Rows from block 2 of a small self-supervised image encoder, named by matrix and row number. Each number is 128 + 32 x the weight over its row's rms, rounded and kept within 0 to 255. All counts start at 0. Numbers have three digits each.
After each channel's rows are labels from the 100 images, of 14848, where the channel reaches its highest value: "strongest on" is what is common among them; "peak at" is the part of the image that holds the peak. Only what is clearly more common there than usual is listed. The data: microscope photos of single blood and bone marrow cells. In brackets: how many of the 100.
# conv: pointwise conv (model.blocks.2.conv.weight, 80x48x1x1), inputs 0-47

conv.40:110149136127095150107119178159094171123064101149107084157127170107118126181150153138128159154149168080137116185129151070099101161117151158127043
strongest on: cell type: lymphocyte (72)
peak at: bottom centre (90)

conv.15:151130143136126111144152134141142159158161128180176142074148123164095112122075160105137115146162181146093142139176149148148065183112221141151086
strongest on: cell type: erythroblast (33)
peak at: centre (42)

conv.71:135138096155065166116158124147108135120183126122151134113165073172100146160080144140099179094132209120085095117070130118100094123131115169135184
strongest on: cell type: lymphocyte (52)
peak at: bottom centre (65)

conv.58:102124044124128162123097100067102100132127086092079176056171144139105103150151133136147138133139109094157106195091119092119162153146093099155125
strongest on: cell type: lymphocyte (47)
peak at: bottom centre (81)

conv.13:099163129118119176108109167117148161087141094160196137182117137141108085091094135109131045096102141141128115115132111067129175117181094161107178
strongest on: cell type: erythroblast (51)
peak at: bottom right (46); bottom centre (41)

conv.30:141134163117142121166186149192092141144145103150100133127107145177097140082079101170082117127166120072179123172218121104143157097138133123144128
strongest on: cell type: erythroblast (88)
peak at: centre (92)

conv.29:102087174078101133114207106146124063125182100162112082109130104134114117061122111166094142080150110127119158077128136145124116177128172118154089
strongest on: cell type: erythroblast (56)
peak at: centre (65)

conv.33:116121146108190158090149146134152082102119079110125094109085164093190121127125096114145121090199124138073100216156110110123162129128091131167119
strongest on: cell type: erythroblast (84)
peak at: centre (85)

conv.24:149151095110162159135129176091120137112090131121105122155135184126143146173155105202193150120137070094166083157110084127110167078148092146097085
strongest on: cell type: lymphocyte (44); cell type: erythroblast (36)
peak at: bottom centre (94)

conv.57:112111082130177142113104117139141105139127119174140114141081104133155117049088141174124107083126026118129091111108077127089164113110102084088146
strongest on: cell type: lymphocyte (34)
peak at: middle right (62)

conv.76:117107100083138171114138174163173106129158102122104116183166162147060123177122137173130117136185134128137060158114070088125121132175163109162159
strongest on: cell type: lymphocyte (52)
peak at: bottom centre (68)

conv.0:124151134138183144085130127094123125135148107116090163067156112093110077117128090223138126151108150123117212085144094106121151150155151079126085
strongest on: cell type: erythroblast (62)
peak at: top centre (53)

conv.65:111153166073144150138122117111069165157110135120134130078200086089141145164132117061148149087102091158101114110127171121087125117168090144200121
strongest on: cell type: erythroblast (73)
peak at: centre (72)

conv.18:133130102143140079108163144093061143111107223131213128131124086167172092095167122180149129129094136090095164102109105123105107113113150138122128
strongest on: cell type: lymphocyte (36); cell type: erythroblast (35)
peak at: centre (51)

conv.5:150130143137124128118141179163111126182126135132155163169148095183181190122124139098124121054080081148141134128112158131084102180052114110091142
strongest on: cell type: erythroblast (63)
peak at: centre (60)

conv.67:163114071126185103069117174114142135109097183144136156155137093131195101148117075172130173169148141156165177100162102112096157142137161101124097
strongest on: cell type: erythroblast (78)
peak at: centre (81)

conv.27:126066090161102076123150124123081112129146135116110065142094085112109144100166120195141143075113131106141073215134151160159172121119111158135133
strongest on: cell type: erythroblast (32)
peak at: middle left (64)