{"train_examples": 48542, "translate": 0.12, "depths": [2, 2, 6, 2], "stem": "deep", "projector_hidden_layers": 2, "lr": 0.0018, "momentum": 0.85, "steps": 5400}
Rows from block 8 of a small self-supervised image encoder, named by matrix and row number. Each number is 50 + 15 x the weight over its row's rms, rounded and kept within 0 to 99. All counts start at 0.
Before each channel's rows are labels from the 100 images, of 14848, where the channel reaches its highest value: "patch colour" is the nearest of a few named colours to the mean colour under the peak. Only what is clearly more common there than usual is listed. The data: microscope photos of single blood and bone marrow cells.
# conv: pointwise conv (model.blocks.8.conv.weight, 144x144x1x1), inputs 0-143

patch colour: grey
conv.34:54 56 39 16 22 62 58 60 39 47 57 42 50 63 63 42 71 44 66 44 55 70 46 50 63 31 60 52 34 71 76 31 52 62 50 67 36 41 43 20 72 67 58 57 21 54 77 38 56 60 56 45 42 52 39 70 35 50 63 21 37 58 66 47 60 27 15 59 72 61 66 36 63 60 57 30 70 53 67 27 40 59 39 99 42 51 33 51 63 36 58 45 63 51 59 77 65 48 76 31 57 34 54 41 35 45 26 47 55 53 64 46 55 68 31 63 81 47 51 61 49 56 37 57 66 55 26 72 41 49 48 47 41 46 32 54 66 51 25 54 71 36 82 48

patch colour: grey
conv.45:42 20 46 29 14 64 71 60 52 87 36 31 55 32 63 50 41 53 55 36 69 47 65 84 55 67 70 86 33 45 39 61 53 43 58 45 32 59 46 20 65 32 54 42 53 46 30 40 60 53 51 40 69 55 75 27 56 42 73 50 45 65 44 36 50 60 76 44 75 54 42 37 64 43 54 28 42 56 63 61 33 53 53 59 29 70 43 66 81 80 36 26 55 43 38 47 66 53 32 60 35 57 46 39 69 39 49 48 37 63 59 54 61 54 23 56 65 64 18 56 48 47 72 52 51 39 56 46 62 64 74 55 45 67 73 57 49 38 32 71 75 65 30 61

patch colour: grey
conv.3:22 72 50 31 22 49 34 43 65 34 52 33 61 71 59 66 56 59 52 75 56 48 56 36 78 33 38 72 76 57 49 29 71 46 38 37 41 67 70 35 30 83 34 28 58 48 50 43 52 54 57 62 61 47 59 28 47 64 38 74 79 79 36 27 74 38 74 38 47 64 54 44 40 60 40 51 56 28 56 76 59 71 27 51 66 26 49 75 36 33 60 43 54 42 50 38 58 72 61 35 48 65 65 52 38 74 54 66 38 63 77 45 47 38 40 67 60 34 63 60 43 45 50 41 54 74 67 49 53 46 67 38 66 47 36 83 69 59 53 46 52 72 72 59

patch colour: grey
conv.49:16 65 66 62 61 66 60 32 23 33 58 73 46 58 37 24 39 58 71 53 54 43 38 44 57 30 31 57 37 30 50 37 43 73 56 22 51 87 42 34 39 44 47 21 56 62 35 20 60 50 51 54 42 80 40 60 56 23 88 53 77 50 56 56 48 31 58 45 42 40 61 42 73 37 68 68 44 61 53 65 39 26 71 51 54 54 77 36 39 65 54 53 55 40 83 73 70 55 75 69 53 52 57 46 25 62 25 52 52 59 71 74 40 50 70 77 40 54 41 72 50 44 66 32 62 74 58 36 48 58 52 40 51 48 39 39 55 65 53 54 42 47 40 58

patch colour: purple
conv.81:75 59 37 58 43 32 36 36 77 44 62 62 63 57 40 41 42 65 65 67 47 39 59 67 73 48 40 41 49 44 51 84 21 25 68 38 36 44 43 30 42 37 36 29 76 55 61 67 77 47 61 51 76 53 36 38 83 70 46 38 55 41 82 27 58 35 44 69 65 50 66 52 28 59 50 38 75 27 59 21 48 57 37 27 46 51 68 47 60 70 64 46 38 41 67 57 54 64 45 33 50 69 49 51 36 70 59 65 56 30 35 54 65 56 78 42 28 60 40 43 63 49 52 62 67 68 25 66 69 55 62 48 57 66 29 31 24 41 44 20 51 56 37 29

patch colour: grey
conv.15:81 38 41 51 65 47 44 45 37 59 49 25 78 58 15 41 35 38 54 76 65 62 80 18 32 57 57 33 69 49 49 28 37 46 47 66 21 67 36 54 65 47 63 43 37 65 38 56 58 57 42 47 71 56 63 37 47 59 59 67 43 25 47 77 67 72 38 61 51 69 56 63 54 49 80 48 28 60 68 49 65 34 42 68 60 75 34 48 71 27 40 36 68 58 82 52 63 67 63 35 76 49 45 50 42 44 76 41 45 23 67 43 60 57 48 15 58 40 30 55 26 57 44 51 42 44 38 51 52 38 60 46 46 60 30 63 73 52 59 33 53 76 45 67

patch colour: grey
conv.65:40 44 33 19 68 37 82 84 65 80 56 54 85 58 47 41 42 77 26 51 72 46 28 74 40 34 58 35 62 53 40 36 58 44 49 50 71 54 47 62 59 46 61 31 64 49 37 73 69 47 52 56 46 50 42 49 77 29 34 67 73 21 33 66 43 52 58 58 47 54 50 32 50 29 55 46 47 58 60 69 52 29 62 58 37 56 33 46 67 25 28 66 48 28 41 34 43 29 74 65 58 49 56 41 71 34 54 35 65 46 60 59 61 55 32 47 42 56 84 19 37 27 58 67 48 44 32 46 68 34 61 71 74 67 75 58 40 62 46 40 56 42 36 48

patch colour: grey
conv.51:44 43 52 68 38 71 32 43 64 29 67 46 39 24 29 70 66 35 36 56 28 22 48 48 68 48 31 54 32 29 31 37 41 59 55 21 39 44 41 57 50 77 57 48 34 54 53 36 64 44 63 82 49 59 31 63 21 74 42 64 28 53 57 34 78 58 48 42 50 31 45 68 57 38 29 47 22 37 26 47 36 73 42 39 26 57 75 50 31 26 43 48 48 73 51 74 38 56 47 74 39 43 56 34 62 56 35 41 39 62 52 38 44 46 59 58 57 36 61 47 26 55 66 53 79 72 47 28 41 50 56 74 62 70 51 50 48 46 44 32 23 29 85 62

patch colour: grey
conv.29:51 52 38 60 42 28 31 63 79 23 27 36 67 35 44 26 35 55 46 65 42 66 44 71 50 34 41 60 44 40 55 58 42 90 43 58 57 67 47 62 59 67 45 47 63 40 35 43 71 38 53 54 53 81 42 58 47 43 57 41 61 65 25 38 46 53 61 56 26 63 22 47 13 50 40 40 30 55 35 67 57 64 50 33 58 52 56 45 65 56 74 70 40 40 42 53 65 24 51 61 43 48 67 50 70 33 45 32 25 70 42 42 44 61 34 37 73 52 35 67 57 52 53 50 36 45 59 69 87 31 71 32 62 75 54 43 57 63 79 47 67 26 08 55

patch colour: grey
conv.60:58 48 56 51 46 85 43 68 63 36 60 41 51 47 58 74 39 46 75 71 33 48 68 21 59 32 48 57 35 62 71 42 42 50 27 56 50 72 32 58 67 41 48 46 59 68 58 65 65 53 44 68 69 59 43 62 60 74 46 57 66 53 62 66 59 45 35 63 47 31 59 32 51 62 78 48 61 39 44 44 28 80 45 33 66 76 70 62 34 10 50 65 52 38 47 44 52 49 66 29 57 67 29 51 52 41 45 45 41 32 48 62 41 51 65 60 60 57 31 66 81 77 62 51 47 46 18 32 69 88 39 30 49 85 54 61 66 31 80 32 49 57 65 56

patch colour: grey
conv.28:46 63 41 57 53 45 45 33 51 73 70 20 23 53 27 41 68 61 46 31 47 53 34 50 57 16 45 77 29 52 57 35 54 59 46 46 79 42 59 45 56 65 44 57 61 60 76 29 38 48 47 36 40 62 46 59 76 51 41 31 57 56 41 48 57 42 27 64 48 58 75 55 78 51 26 50 30 41 35 54 45 29 47 37 55 38 53 73 50 66 44 70 43 55 47 43 43 44 56 45 71 67 21 72 31 38 36 69 38 73 29 56 40 84 63 61 65 55 18 67 70 37 51 51 71 61 27 54 70 74 22 65 55 57 63 56 73 58 30 86 65 45 53 48

patch colour: grey
conv.21:61 52 55 67 58 56 41 63 40 71 41 22 81 54 30 53 47 50 87 41 57 63 81 70 63 36 52 57 46 44 45 36 71 71 47 56 46 48 44 18 63 59 40 34 19 68 27 42 38 44 34 31 41 49 49 26 43 72 45 43 47 67 51 34 58 63 37 65 42 61 65 39 41 46 60 36 56 49 63 39 43 52 61 56 65 26 59 73 59 53 51 70 60 40 67 60 61 51 74 79 81 19 44 26 46 50 57 72 44 43 33 46 45 65 57 65 53 84 52 37 33 46 27 73 49 51 32 66 53 48 47 52 53 85 37 78 66 54 22 68 42 31 43 29

patch colour: grey
conv.17:47 65 58 41 46 65 51 63 68 59 67 54 40 54 42 54 15 40 55 73 66 23 52 59 53 68 33 70 56 39 65 23 27 60 39 66 35 60 43 51 44 56 70 61 44 32 32 40 61 51 76 40 30 59 80 54 29 33 36 50 31 69 18 77 52 28 24 43 45 63 41 64 31 59 39 41 34 61 59 42 25 50 49 25 57 64 67 57 31 64 20 42 57 31 76 41 78 51 54 51 41 39 73 40 56 37 70 47 69 62 74 54 55 58 26 78 68 61 32 61 66 57 47 54 63 27 42 36 82 39 50 60 55 61 65 50 53 35 58 73 59 64 50 42

patch colour: grey
conv.52:40 79 25 39 38 48 38 44 53 57 41 68 55 55 34 51 52 21 44 38 75 52 77 48 43 66 40 44 36 49 29 68 63 44 58 28 67 52 50 63 59 51 30 57 59 30 65 46 46 72 66 69 54 11 11 63 61 31 44 56 26 21 84 71 45 52 30 27 76 74 74 48 52 74 46 48 48 15 69 66 47 40 52 69 46 54 69 63 50 50 51 61 57 38 58 72 11 49 36 72 43 64 36 63 44 38 43 50 51 61 28 41 56 58 58 41 60 43 64 44 67 65 46 56 63 46 40 66 43 25 51 44 61 70 45 56 62 63 37 54 44 38 28 35

patch colour: grey
conv.79:54 52 76 83 47 68 66 59 58 68 60 50 56 46 38 48 51 59 59 53 48 50 58 33 38 52 45 44 36 28 29 73 70 55 51 76 14 48 51 61 46 37 53 14 39 60 40 55 33 48 49 57 52 76 19 61 44 35 47 28 58 65 40 81 57 45 33 42 29 78 46 49 60 56 20 34 51 66 81 68 73 56 68 58 58 49 50 29 66 29 64 48 46 71 66 66 53 36 61 66 74 46 16 48 59 62 32 48 58 50 43 72 46 43 34 90 48 74 57 55 26 56 42 58 65 53 58 50 26 66 41 75 28 46 29 40 55 65 44 36 52 44 66 53

patch colour: grey
conv.78:40 73 31 48 61 24 41 58 55 40 50 46 28 62 56 69 71 39 62 50 29 38 60 55 38 43 52 29 44 68 72 66 63 36 50 69 69 39 26 42 42 61 32 41 52 42 55 30 30 55 49 70 57 35 39 43 77 52 42 51 62 33 69 56 53 30 36 31 22 85 40 63 38 45 64 64 52 49 64 41 23 73 78 52 37 72 29 70 52 42 36 71 49 43 70 69 40 43 66 35 42 43 59 56 52 43 53 67 38 66 50 49 16 53 11 33 42 36 31 43 77 57 58 56 62 46 67 65 80 52 51 67 65 27 31 35 66 57 29 34 40 26 60 55

patch colour: grey
conv.141:14 61 61 57 33 28 62 33 67 34 49 40 33 71 32 47 52 65 70 43 43 24 38 58 42 52 67 77 41 70 35 45 80 38 37 88 44 64 66 47 34 68 61 23 43 48 53 69 53 36 44 76 52 38 63 48 85 33 55 28 55 49 68 40 49 50 64 42 65 38 73 28 19 44 70 37 46 39 32 39 52 69 48 29 35 55 43 55 42 51 47 37 56 57 50 62 55 48 60 49 68 42 58 59 62 71 64 29 33 62 22 59 31 43 60 66 40 27 56 36 66 86 45 39 61 65 57 78 50 54 39 59 57 68 33 52 46 60 67 31 38 51 26 42

patch colour: grey
conv.13:62 73 76 32 50 39 62 47 49 40 44 65 50 41 61 34 73 82 33 52 40 41 30 53 65 40 26 52 37 61 56 27 49 52 71 64 53 40 64 35 53 54 58 68 54 70 63 24 28 59 35 63 41 43 66 25 72 43 54 33 29 50 37 53 54 47 42 30 63 38 31 60 15 60 72 41 26 35 32 40 33 75 48 72 55 60 78 53 37 41 34 65 39 39 35 62 62 47 66 33 55 37 56 29 50 41 37 38 48 75 53 62 63 38 50 90 57 67 33 50 49 41 65 63 30 54 44 60 34 42 32 74 68 86 61 71 48 63 65 54 38 40 81 44

patch colour: grey
conv.25:66 43 57 24 25 49 37 41 52 51 72 41 54 66 67 37 52 62 27 42 66 29 57 47 73 51 33 40 58 56 68 57 66 59 68 47 53 94 46 14 73 36 45 51 64 45 66 63 59 41 49 67 73 48 65 32 49 53 72 51 45 30 49 59 47 33 51 47 53 76 38 33 64 67 75 51 73 74 50 50 56 33 62 55 45 45 34 29 68 28 47 58 51 80 42 36 72 45 44 38 24 56 77 74 52 58 68 78 55 76 87 71 66 54 67 45 73 61 52 28 28 41 60 56 59 60 55 35 71 42 40 45 66 60 73 38 51 60 63 40 45 56 45 61

patch colour: grey
conv.2:84 73 75 27 59 42 84 18 61 41 65 44 45 73 52 40 59 57 31 53 54 66 51 66 45 46 42 53 35 52 61 44 54 44 64 47 50 49 36 62 61 51 63 40 62 84 55 47 60 59 46 42 18 54 69 36 50 71 55 24 55 66 61 69 64 38 60 54 31 18 38 45 52 50 31 43 53 56 32 64 42 46 44 41 31 45 46 32 23 26 52 44 55 49 82 49 55 59 52 47 29 37 73 48 49 50 30 63 54 50 49 39 57 67 31 37 66 51 60 19 10 66 77 43 73 36 47 75 44 25 69 52 33 44 74 44 68 67 50 43 18 55 67 60

patch colour: blue
conv.73:64 40 60 49 21 63 63 56 32 45 36 75 48 51 32 43 35 42 49 42 43 50 42 50 53 45 31 29 65 43 50 46 43 64 62 20 61 49 55 41 52 33 29 79 24 34 44 30 45 21 73 42 47 72 14 30 43 78 66 45 48 34 69 41 21 66 35 56 61 52 69 50 59 30 50 64 72 40 47 50 57 45 57 52 57 63 65 32 43 60 50 72 51 21 36 67 56 59 55 56 42 30 69 47 33 49 33 28 19 41 39 65 47 41 33 29 56 17 53 22 48 31 43 56 48 35 44 48 67 35 54 31 77 47 50 29 80 22 54 76 55 56 62 68

patch colour: white
conv.5:58 59 64 57 55 55 24 29 52 62 68 32 56 44 56 50 31 64 26 32 60 44 56 42 34 44 55 63 50 60 63 35 38 50 85 66 79 35 52 19 23 49 27 51 50 44 52 48 65 58 56 47 21 38 78 52 64 61 83 40 32 70 59 49 42 41 69 30 27 40 58 62 22 41 62 54 23 47 38 66 46 47 38 58 70 27 19 65 72 37 54 63 72 67 64 27 48 36 50 35 40 46 63 56 64 69 45 51 52 38 67 67 31 67 70 24 28 36 42 51 47 55 59 72 32 32 39 37 60 35 28 73 21 28 64 51 54 58 45 52 54 41 61 44