A small self-supervised image encoder, trained from scratch.
Data: 48542 training examples, 28.5 epochs.
Rows from block 8 of a small self-supervised image encoder, named by matrix and row number. Each number is 500 + 40 x the weight over its row's rms, rounded and kept within 0 to 999. All counts start at 0. Numbers have three digits each.
After each channel's rows are labels from the 100 images, of 14848, where the channel reaches its highest value: "colour at peak" is the nearest of a few named colours to the mean colour under the peak; "strongest on" is what is common among them. Only what is clearly more common there than usual is listed. The data: microscope photos of single blood and bone marrow cells.
# conv: pointwise conv (model.blocks.8.conv.weight, 144x144x1x1), inputs 0-143

conv.137:447518531504507550430561482476511509477512497527459503504553537496450587509500428535460473575537504448622520507464529563443482557493515457515524483484541426501523486481533538514494498518540531565403556511552569542522567539538495426524453513469521550410434458506509441456487589477446417470493497446511517481498506453502483508518522474540552488526469503528546510424491467464530499513483473512488510522536524434464503492511443526576539
colour at peak: purple
strongest on: cell type: artefact

conv.19:546484419510456470464483528545472480494497551457538447522421572492474576462459531463448500539495449616524548475510513533468520503528450430449423515512469431517462450629446467453505517482523576430524442485463469539549553511505499532497502506585511516434434480542491498483553534455482559460554470531530504536502497463535529526533478550445546488473462521498502542498501521528526507487502456492479520586498490498503491495592475489488486
colour at peak: purple; blue
strongest on: cell type: artefact

conv.46:429487501494489533463489486486486480454503505600463517377546535482518454478470543528500426505535492517447582548579513521494457519507438466544530556554479629486492562475528451504523540506550492523493465524444421443477538454569447446476491479511496473513455543502520448498441511550517477476460534523499495459492493549533507560455551430471556507548457452450469541482524474467500493479471488490508536564468465455533432498498424524524514
colour at peak: white
strongest on: cell type: erythroblast

conv.54:488501470452469491441448452430544494461441520424551470516575424494544475502480547525506551501459551553475494445491514515471467526522536493554514514483462560497521524566517439531422513464514482545513518502554500502526473570570442554534523496504525461486490552531498494513468499543543505516563442545453482464528530507464473552517456463552506509495513516475490528567556588587440489488401549534487472562625533515485468496563509469512475
colour at peak: white
strongest on: cell type: erythroblast

conv.56:476451500481463529537490486570476467511514568495466560475469427518568535487450489505476563460561488483500493548511563520468486545457478514565498521430456546525555548582542503471526508446548521512491522581553525508524442481486488524523535529497496443446471466476436504546576483507507493470539494565502505555467512434461507499548504464487544409517450479464433493509476445500489454509420507524574439579454493567444524542464504556442437
colour at peak: purple
strongest on: cell type: segmented neutrophil; smear: peripheral blood

conv.35:453445528526540440444436524487467549465520516527517456466509478455466499530514467521523534565526473524480490492450536469493509483493549494458485541515471480526552540489524480577380486512580437485493538514592537545465511497499532516486555529394524503446515461573535538575476483426536556502517454491494479536572440482529463551509543494538436513461513504492518468480436489534503569473504527537495583545579440505509434507538580518474534
colour at peak: white
strongest on: cell type: erythroblast

conv.67:534466578520512484424522556521472469472459540443492530474461487489502559483495519528408455515524496531542504461521426478528453512494504442484537541552485533517513489468476435480573492498443530505505467559504483538538486507507482499465595446454439533477537556484568500566508479530430548456528487463512565456496479520520471571482503531445479522516514431512448512581546480502456465413526516479578522455495497552521430472554444596456445
colour at peak: white
strongest on: cell type: erythroblast

conv.43:559516455524483514591476522486485514520503559546473459478531525473482499579592578514541595454517528510536528506461477550491518516498528487507526480536516476557470500618471517522391517517517543486496458504498505489511501483432445506493546438490456520467571472530478504518496436511450529462501523516544556431452584438464535464503482517499391512583556487499548530542509488571494448523461509543510459470509517463493546531528517520584470
colour at peak: white
strongest on: cell type: erythroblast

conv.4:474527436559491514462502509566515495478421524529571519471467496576479495494526475513454526523600421463516562476518517537499412475487520444479503457438532493480417549489511508517512497491530476451562517456498540483517473492482442494450507535447518523488527567550500497552454538477535471567543582442440527425516527523539458473557497535488552460501456486425449436515480436436586514427557499447526531500463548527518546488484525487494531
colour at peak: grey
strongest on: cell type: lymphocyte

conv.30:590507567495520517518577531590480464470464510503528458563509480457521530473462566531536512531537485496442544508513500499430561438460454463454494559512518498459551469519450488591501465474526493438469421510484487470458423457532543477473474439566489448459483521489585502476485504539518542468513545591548539498508557477504540480525536557558576504504505474502541494501419536496489528398513532544469479481480554487515495465567503485500436
colour at peak: white
strongest on: cell type: erythroblast

conv.47:514520422461510459453522495473486529497518509465540556416443509475533470472468562488481484515440540483494506503470565457535456491502566510491507434537463516524458465506479441467513464525543547604585423553482506516518419425461531489488459518467470490494516612550494536486509532592519465585490535447447472510579485525528464535445556547516516523480475468527453557522454463463515526458578466458478491533501529467517537512505458433506527
colour at peak: grey
strongest on: cell type: lymphocyte; cell type: erythroblast

conv.139:492499489465558500493465589494475545535481517546587479560448484484559534439467533439540528458449509530453557466515499427563517524489471543465516512492562535530478548506507495544518457471465483577447493543445481439460442436484474447523478563450516517527443517476538504502517436503464494531475535471507491451511547502473527503577616525451587553426504494533549424494515482500448482549497530534524539508592477539448504546493498548516510
colour at peak: grey
strongest on: cell type: erythroblast

conv.76:481514530577541451477519542474484487559487509492580458473482473486504448444503482463549522516522511476531529589482451441509552434495511571501509515519521499573540442510528469484495422581528515491559463535461448526541463521426493522511417466495497433463470594454516464539468476524460522474457457557444500514504467507505514457451433473494521439550499475440520476487508476476493508441510573547610477602450559516460511466517498475469497
colour at peak: purple
strongest on: cell type: segmented neutrophil

conv.1:495484553401481532555536497502462477416515535561545462525460552539493485508550468500556499556492462499473465561464485524526513556548556504432448519529550524459553510462542482529498463509502517563538521519476478512584559481462520525577465575496453517508491481513535446496530462447497474480510516429420542506537536523499471466457476461453397431611560517512480502456508509540469548496431505507567478455534491531479536523533429471502458
colour at peak: white
strongest on: cell type: erythroblast

conv.70:592556468475502510474585482503432481429489496525553549530598517552519473473505554477511433513477526479543479550463515564532521471535430517463512456514461462460556516480477461522583527549536559482468524467496514486464475534495461485486533491441488505506437445496525474491498495495497484509434452490534543443494485568429470449524531419454452577515468489506516450500448585452459429577569511491567498469482508477518455444472505554478547
colour at peak: white
strongest on: cell type: lymphocyte

conv.27:477483527520513454492554468452479541501454523520502520464472474462568432484441495520571478504458499531491576472535502517413555472535552527427520556469459505541515472495473566544531550480470455487521402549492485522495500469529565466389491489471436460470444496522453467559467547567561490449508516518416481504504449495529529525459526524553523461402492505457504515523480464495555459442442530489431565568518486453513466545521512533459525
colour at peak: white
strongest on: cell type: erythroblast

conv.9:409546429471469535425533449478472531439505501497499465481470498515472450516482491499485428513427438571451468421508496447500476525493513492533541477492460515539580459475556508439489487496512518529568469579468524512513552436545500521499548496493507537553553446483513469437483530434494515530489487482419524518545546526554434575478554530485438519513471474535395437553526517523450591475498522510536432475531480528508495503452502529554468
colour at peak: white
strongest on: cell type: erythroblast

conv.0:535527479491455529496534522455525458453527523496517510523435434551463496483478446424442488549455444558451471518485502527510485493502527470524567538543508496526527469575564522570480433492500503493443558485523550460530546504591469459501497473512545500534547514481461479475477432445517473447485467535544442550539540450485460488559424557532471523532450543461613455470467541536513577571485527469501529514521483551481494571560439458549495
colour at peak: white
strongest on: cell type: erythroblast

conv.23:479492548448506463510533509547546407461450552388542418552499474508514486514500447518452488545568447495514537515565513507550493494481449459494504572476569515489593472502512477448486513512525464522484488470485498470483529520494484449423487483529522475428422466471526556411546447518520442512410519513489520472506568509479503467473490434527442535462525460500497478475424452460483459478462534480519536517524504390543484484546534468492429
colour at peak: purple
strongest on: cell type: artefact; cell type: promyelocyte

conv.80:476531523480473437479514608544486437539487540456488508520488448467524521535488484515473507441442498472525506512542450455478475494465496553546566558476521556454514522524483499458470500472551432503497434482539514492492446515470537535529432470462433473519444522540483479521603538463491474541501517536465479610470490441539501500453571483565554536489483498524490414554454523515542494459525428485433507485519494482458450529498437544620456
colour at peak: purple
strongest on: cell type: blast

conv.85:508461468498473538469481541471530478459494545522530515562566474456463501515481482567550543497494504521502500497498485473444490528530492458574494514475527570541459496564503528551480573536467446440451387500450490520501437462485486540451436537537539568467533447508478546589466504484481468564526504503409521565517512484564522478496570500617519572456492505456483584490420473452439477522499500491517478560459454444500473549508497500479499
colour at peak: white
strongest on: cell type: erythroblast

conv.64:522505558543484451499460475550485473506556463535487477521456436465487438508549475498559521553519457500526459565547524539493559523456501480464497484455586472461566470434501423433503430545530514472494554528504501485519481542455523472528467488507469475443504512488512567497548467517531548494447420509429504421443486510482601515532418456506481469518490441528480447490400491449539506555441545527552480451470524465479431545482524485567501
colour at peak: purple
strongest on: cell type: artefact

conv.44:516521584472466524468494475450454474450502481518501459448554525468551492519443496487534490508537524434540462500475550465517483512455485479557550471466530506514451508529532510596536501559561580421472540573453512559503463532580472457487542571523443461563522472531556516514509467470558562517539508491467492456482461419501577479486460542585545474538509507533442475539502472512538509443538530480435597566535511512551492546503501463525499
colour at peak: white
strongest on: cell type: erythroblast

conv.86:460527467475487554527470570491500525523449440503512516534550539480418452582496457491439452508453511533511429537541514501490531468564556488541563482600464486431494476504491488480419546514466529544530408546510531556546460535479528398497502524515517530537456483515538471545480502548506519480452481476443480581553496548523489486501460563558553557523490516516525525482594551480483461471462480514521463522467495430494455543489492451435554
colour at peak: white
strongest on: cell type: erythroblast

conv.89:482554593524570485482479432399492498504495440412472516485511513542492517555550546481438540454562459435511472477477528497571501534524530527482539481437477502474502530451548521520524507490499517454534426504505513521552496502527507495524417475579549469430457494472468543468512472523529486469440473472466499482467529557498430534504512565541567481454558553590475484550450502526476540460505545501558568466459478501492558529508574466510576
colour at peak: grey
strongest on: cell type: erythroblast

conv.59:555494525496522513442502554512484457527506475506532525562526446494477513462571463526421470554529489461565491479537443421504557459571417539502542515554583539528516497457507393530452567494572457460528539424442489560444516447555528522453480459507466483441481502555519481529460543510566591537508473484498520505426461428452510460478530462501485550536494491459487508549553540456481489525558501502493503522547559529518496514489481510473469
colour at peak: white
strongest on: cell type: erythroblast

conv.12:506493488526495456476469518488492537399472476527564503542486529462500523481439579536444493505533475525476456473496486502445483514642532471518531512473482503453551422451534498542436487462541462589517442483495420502564471454451518556510590517479507513417467474501481542544492512464560527545509514465474469575482478480469493466551473539534469471499498524547592522485479447501556434513537464505526436481458457485509485432427514467547496
colour at peak: white
strongest on: cell type: lymphocyte

conv.7:497429510449493607542521450445478513450498473509460426473564471462466462582518465489405536477476502450470548476465514505510518462460524501488526524471454536501511582551521489496534476542539514440485463441465447461594439461530438490498508505511543482428504538455485527503443513531433510512490436483538460481488489553536576422610491505471503531534460508499475556510572476478526488511507449475548507503460521454512490453498471492588555
colour at peak: white
strongest on: cell type: erythroblast

conv.36:534464554485459508533429519503553448527530491540467450505540533472534475578504549535456497486493476481510538527514504442487481537539479482484517440543503540539488510515415528556421495437507524453547477556471463429551554514510474525505503538530549532429507593520561460571472475514486480589527440470473454484548547448554456513533561492439478563522427442506469513505486450482446474508545541440515601499472515539509542438447464470508486
colour at peak: white
strongest on: cell type: erythroblast

conv.69:574506488574459503567446531487480540523495483514473453574509494460485427495429430530534485456511535499500495509504491534539525449537494520536523439447513459447449476461484504544520487527506465581396486437536539503514481499435554563531414483523501510476484427553483564529496534527527480583499482560455512542491591474548587498505568432450541561570529507480527471475525529538461554471519496498456441481521489461514554520492483526500533
colour at peak: purple; blue
strongest on: cell type: blast

conv.72:471465467517406432472428531470488496497509450484495483523549526469509461506541451452468465531483504478561485599543477430534448507541505481448525490508449549471501601499452462546536512519519442476504472526511473477482443499480549559423579487479540426486480576517543484541491432477524499503549510487489465541460534470509468473507431460470569427453515481457500461573521500480547447487452489463501476554543464457495477458598557539444492
colour at peak: white
strongest on: cell type: erythroblast

conv.50:508484499456463506485445473524541485530535463527519552501522443500469461561530535538469447480496564497519472568452566514474487507552453501526501520484494558403533529439500525472442459481476464508430478404472491562502555505487558541484470471520518476491516569468526493478566526595501539555523572492542498501448498533501555471548573532516487554496444490442465434503508594493451593512503453547542490453476520537555569433503513509473565
colour at peak: grey
strongest on: cell type: erythroblast

conv.68:542444562518460446533520455447528512488481516461500464566456484405447480558527440471537537502491468491558437471482513457547541563494463485554562555547460511448532450518522549502471471457515517484516459439475517500493433571496511442507472443520597431450431535582520517535554546451448506567498454533495479482490546544459480517515487469448485504530536543512513493443411487459511485483463495444439554522500539478490513441518548433501493
colour at peak: purple
strongest on: cell type: erythroblast

conv.63:464445511474493456532453555572449472482510496525481537517504508551513525500445510438560497468538519594487579407508502495463520446552446544528529499450506456432455467554550458503460533545567512500517505609463439436505506489453447540487573441499510465418499500535477555539477549521471451533512478567468472478487479508507522469517468473432489484504576522510498543581472519511473547520460527502537445553480434549484479448468477455507556
colour at peak: purple; blue
strongest on: cell type: erythroblast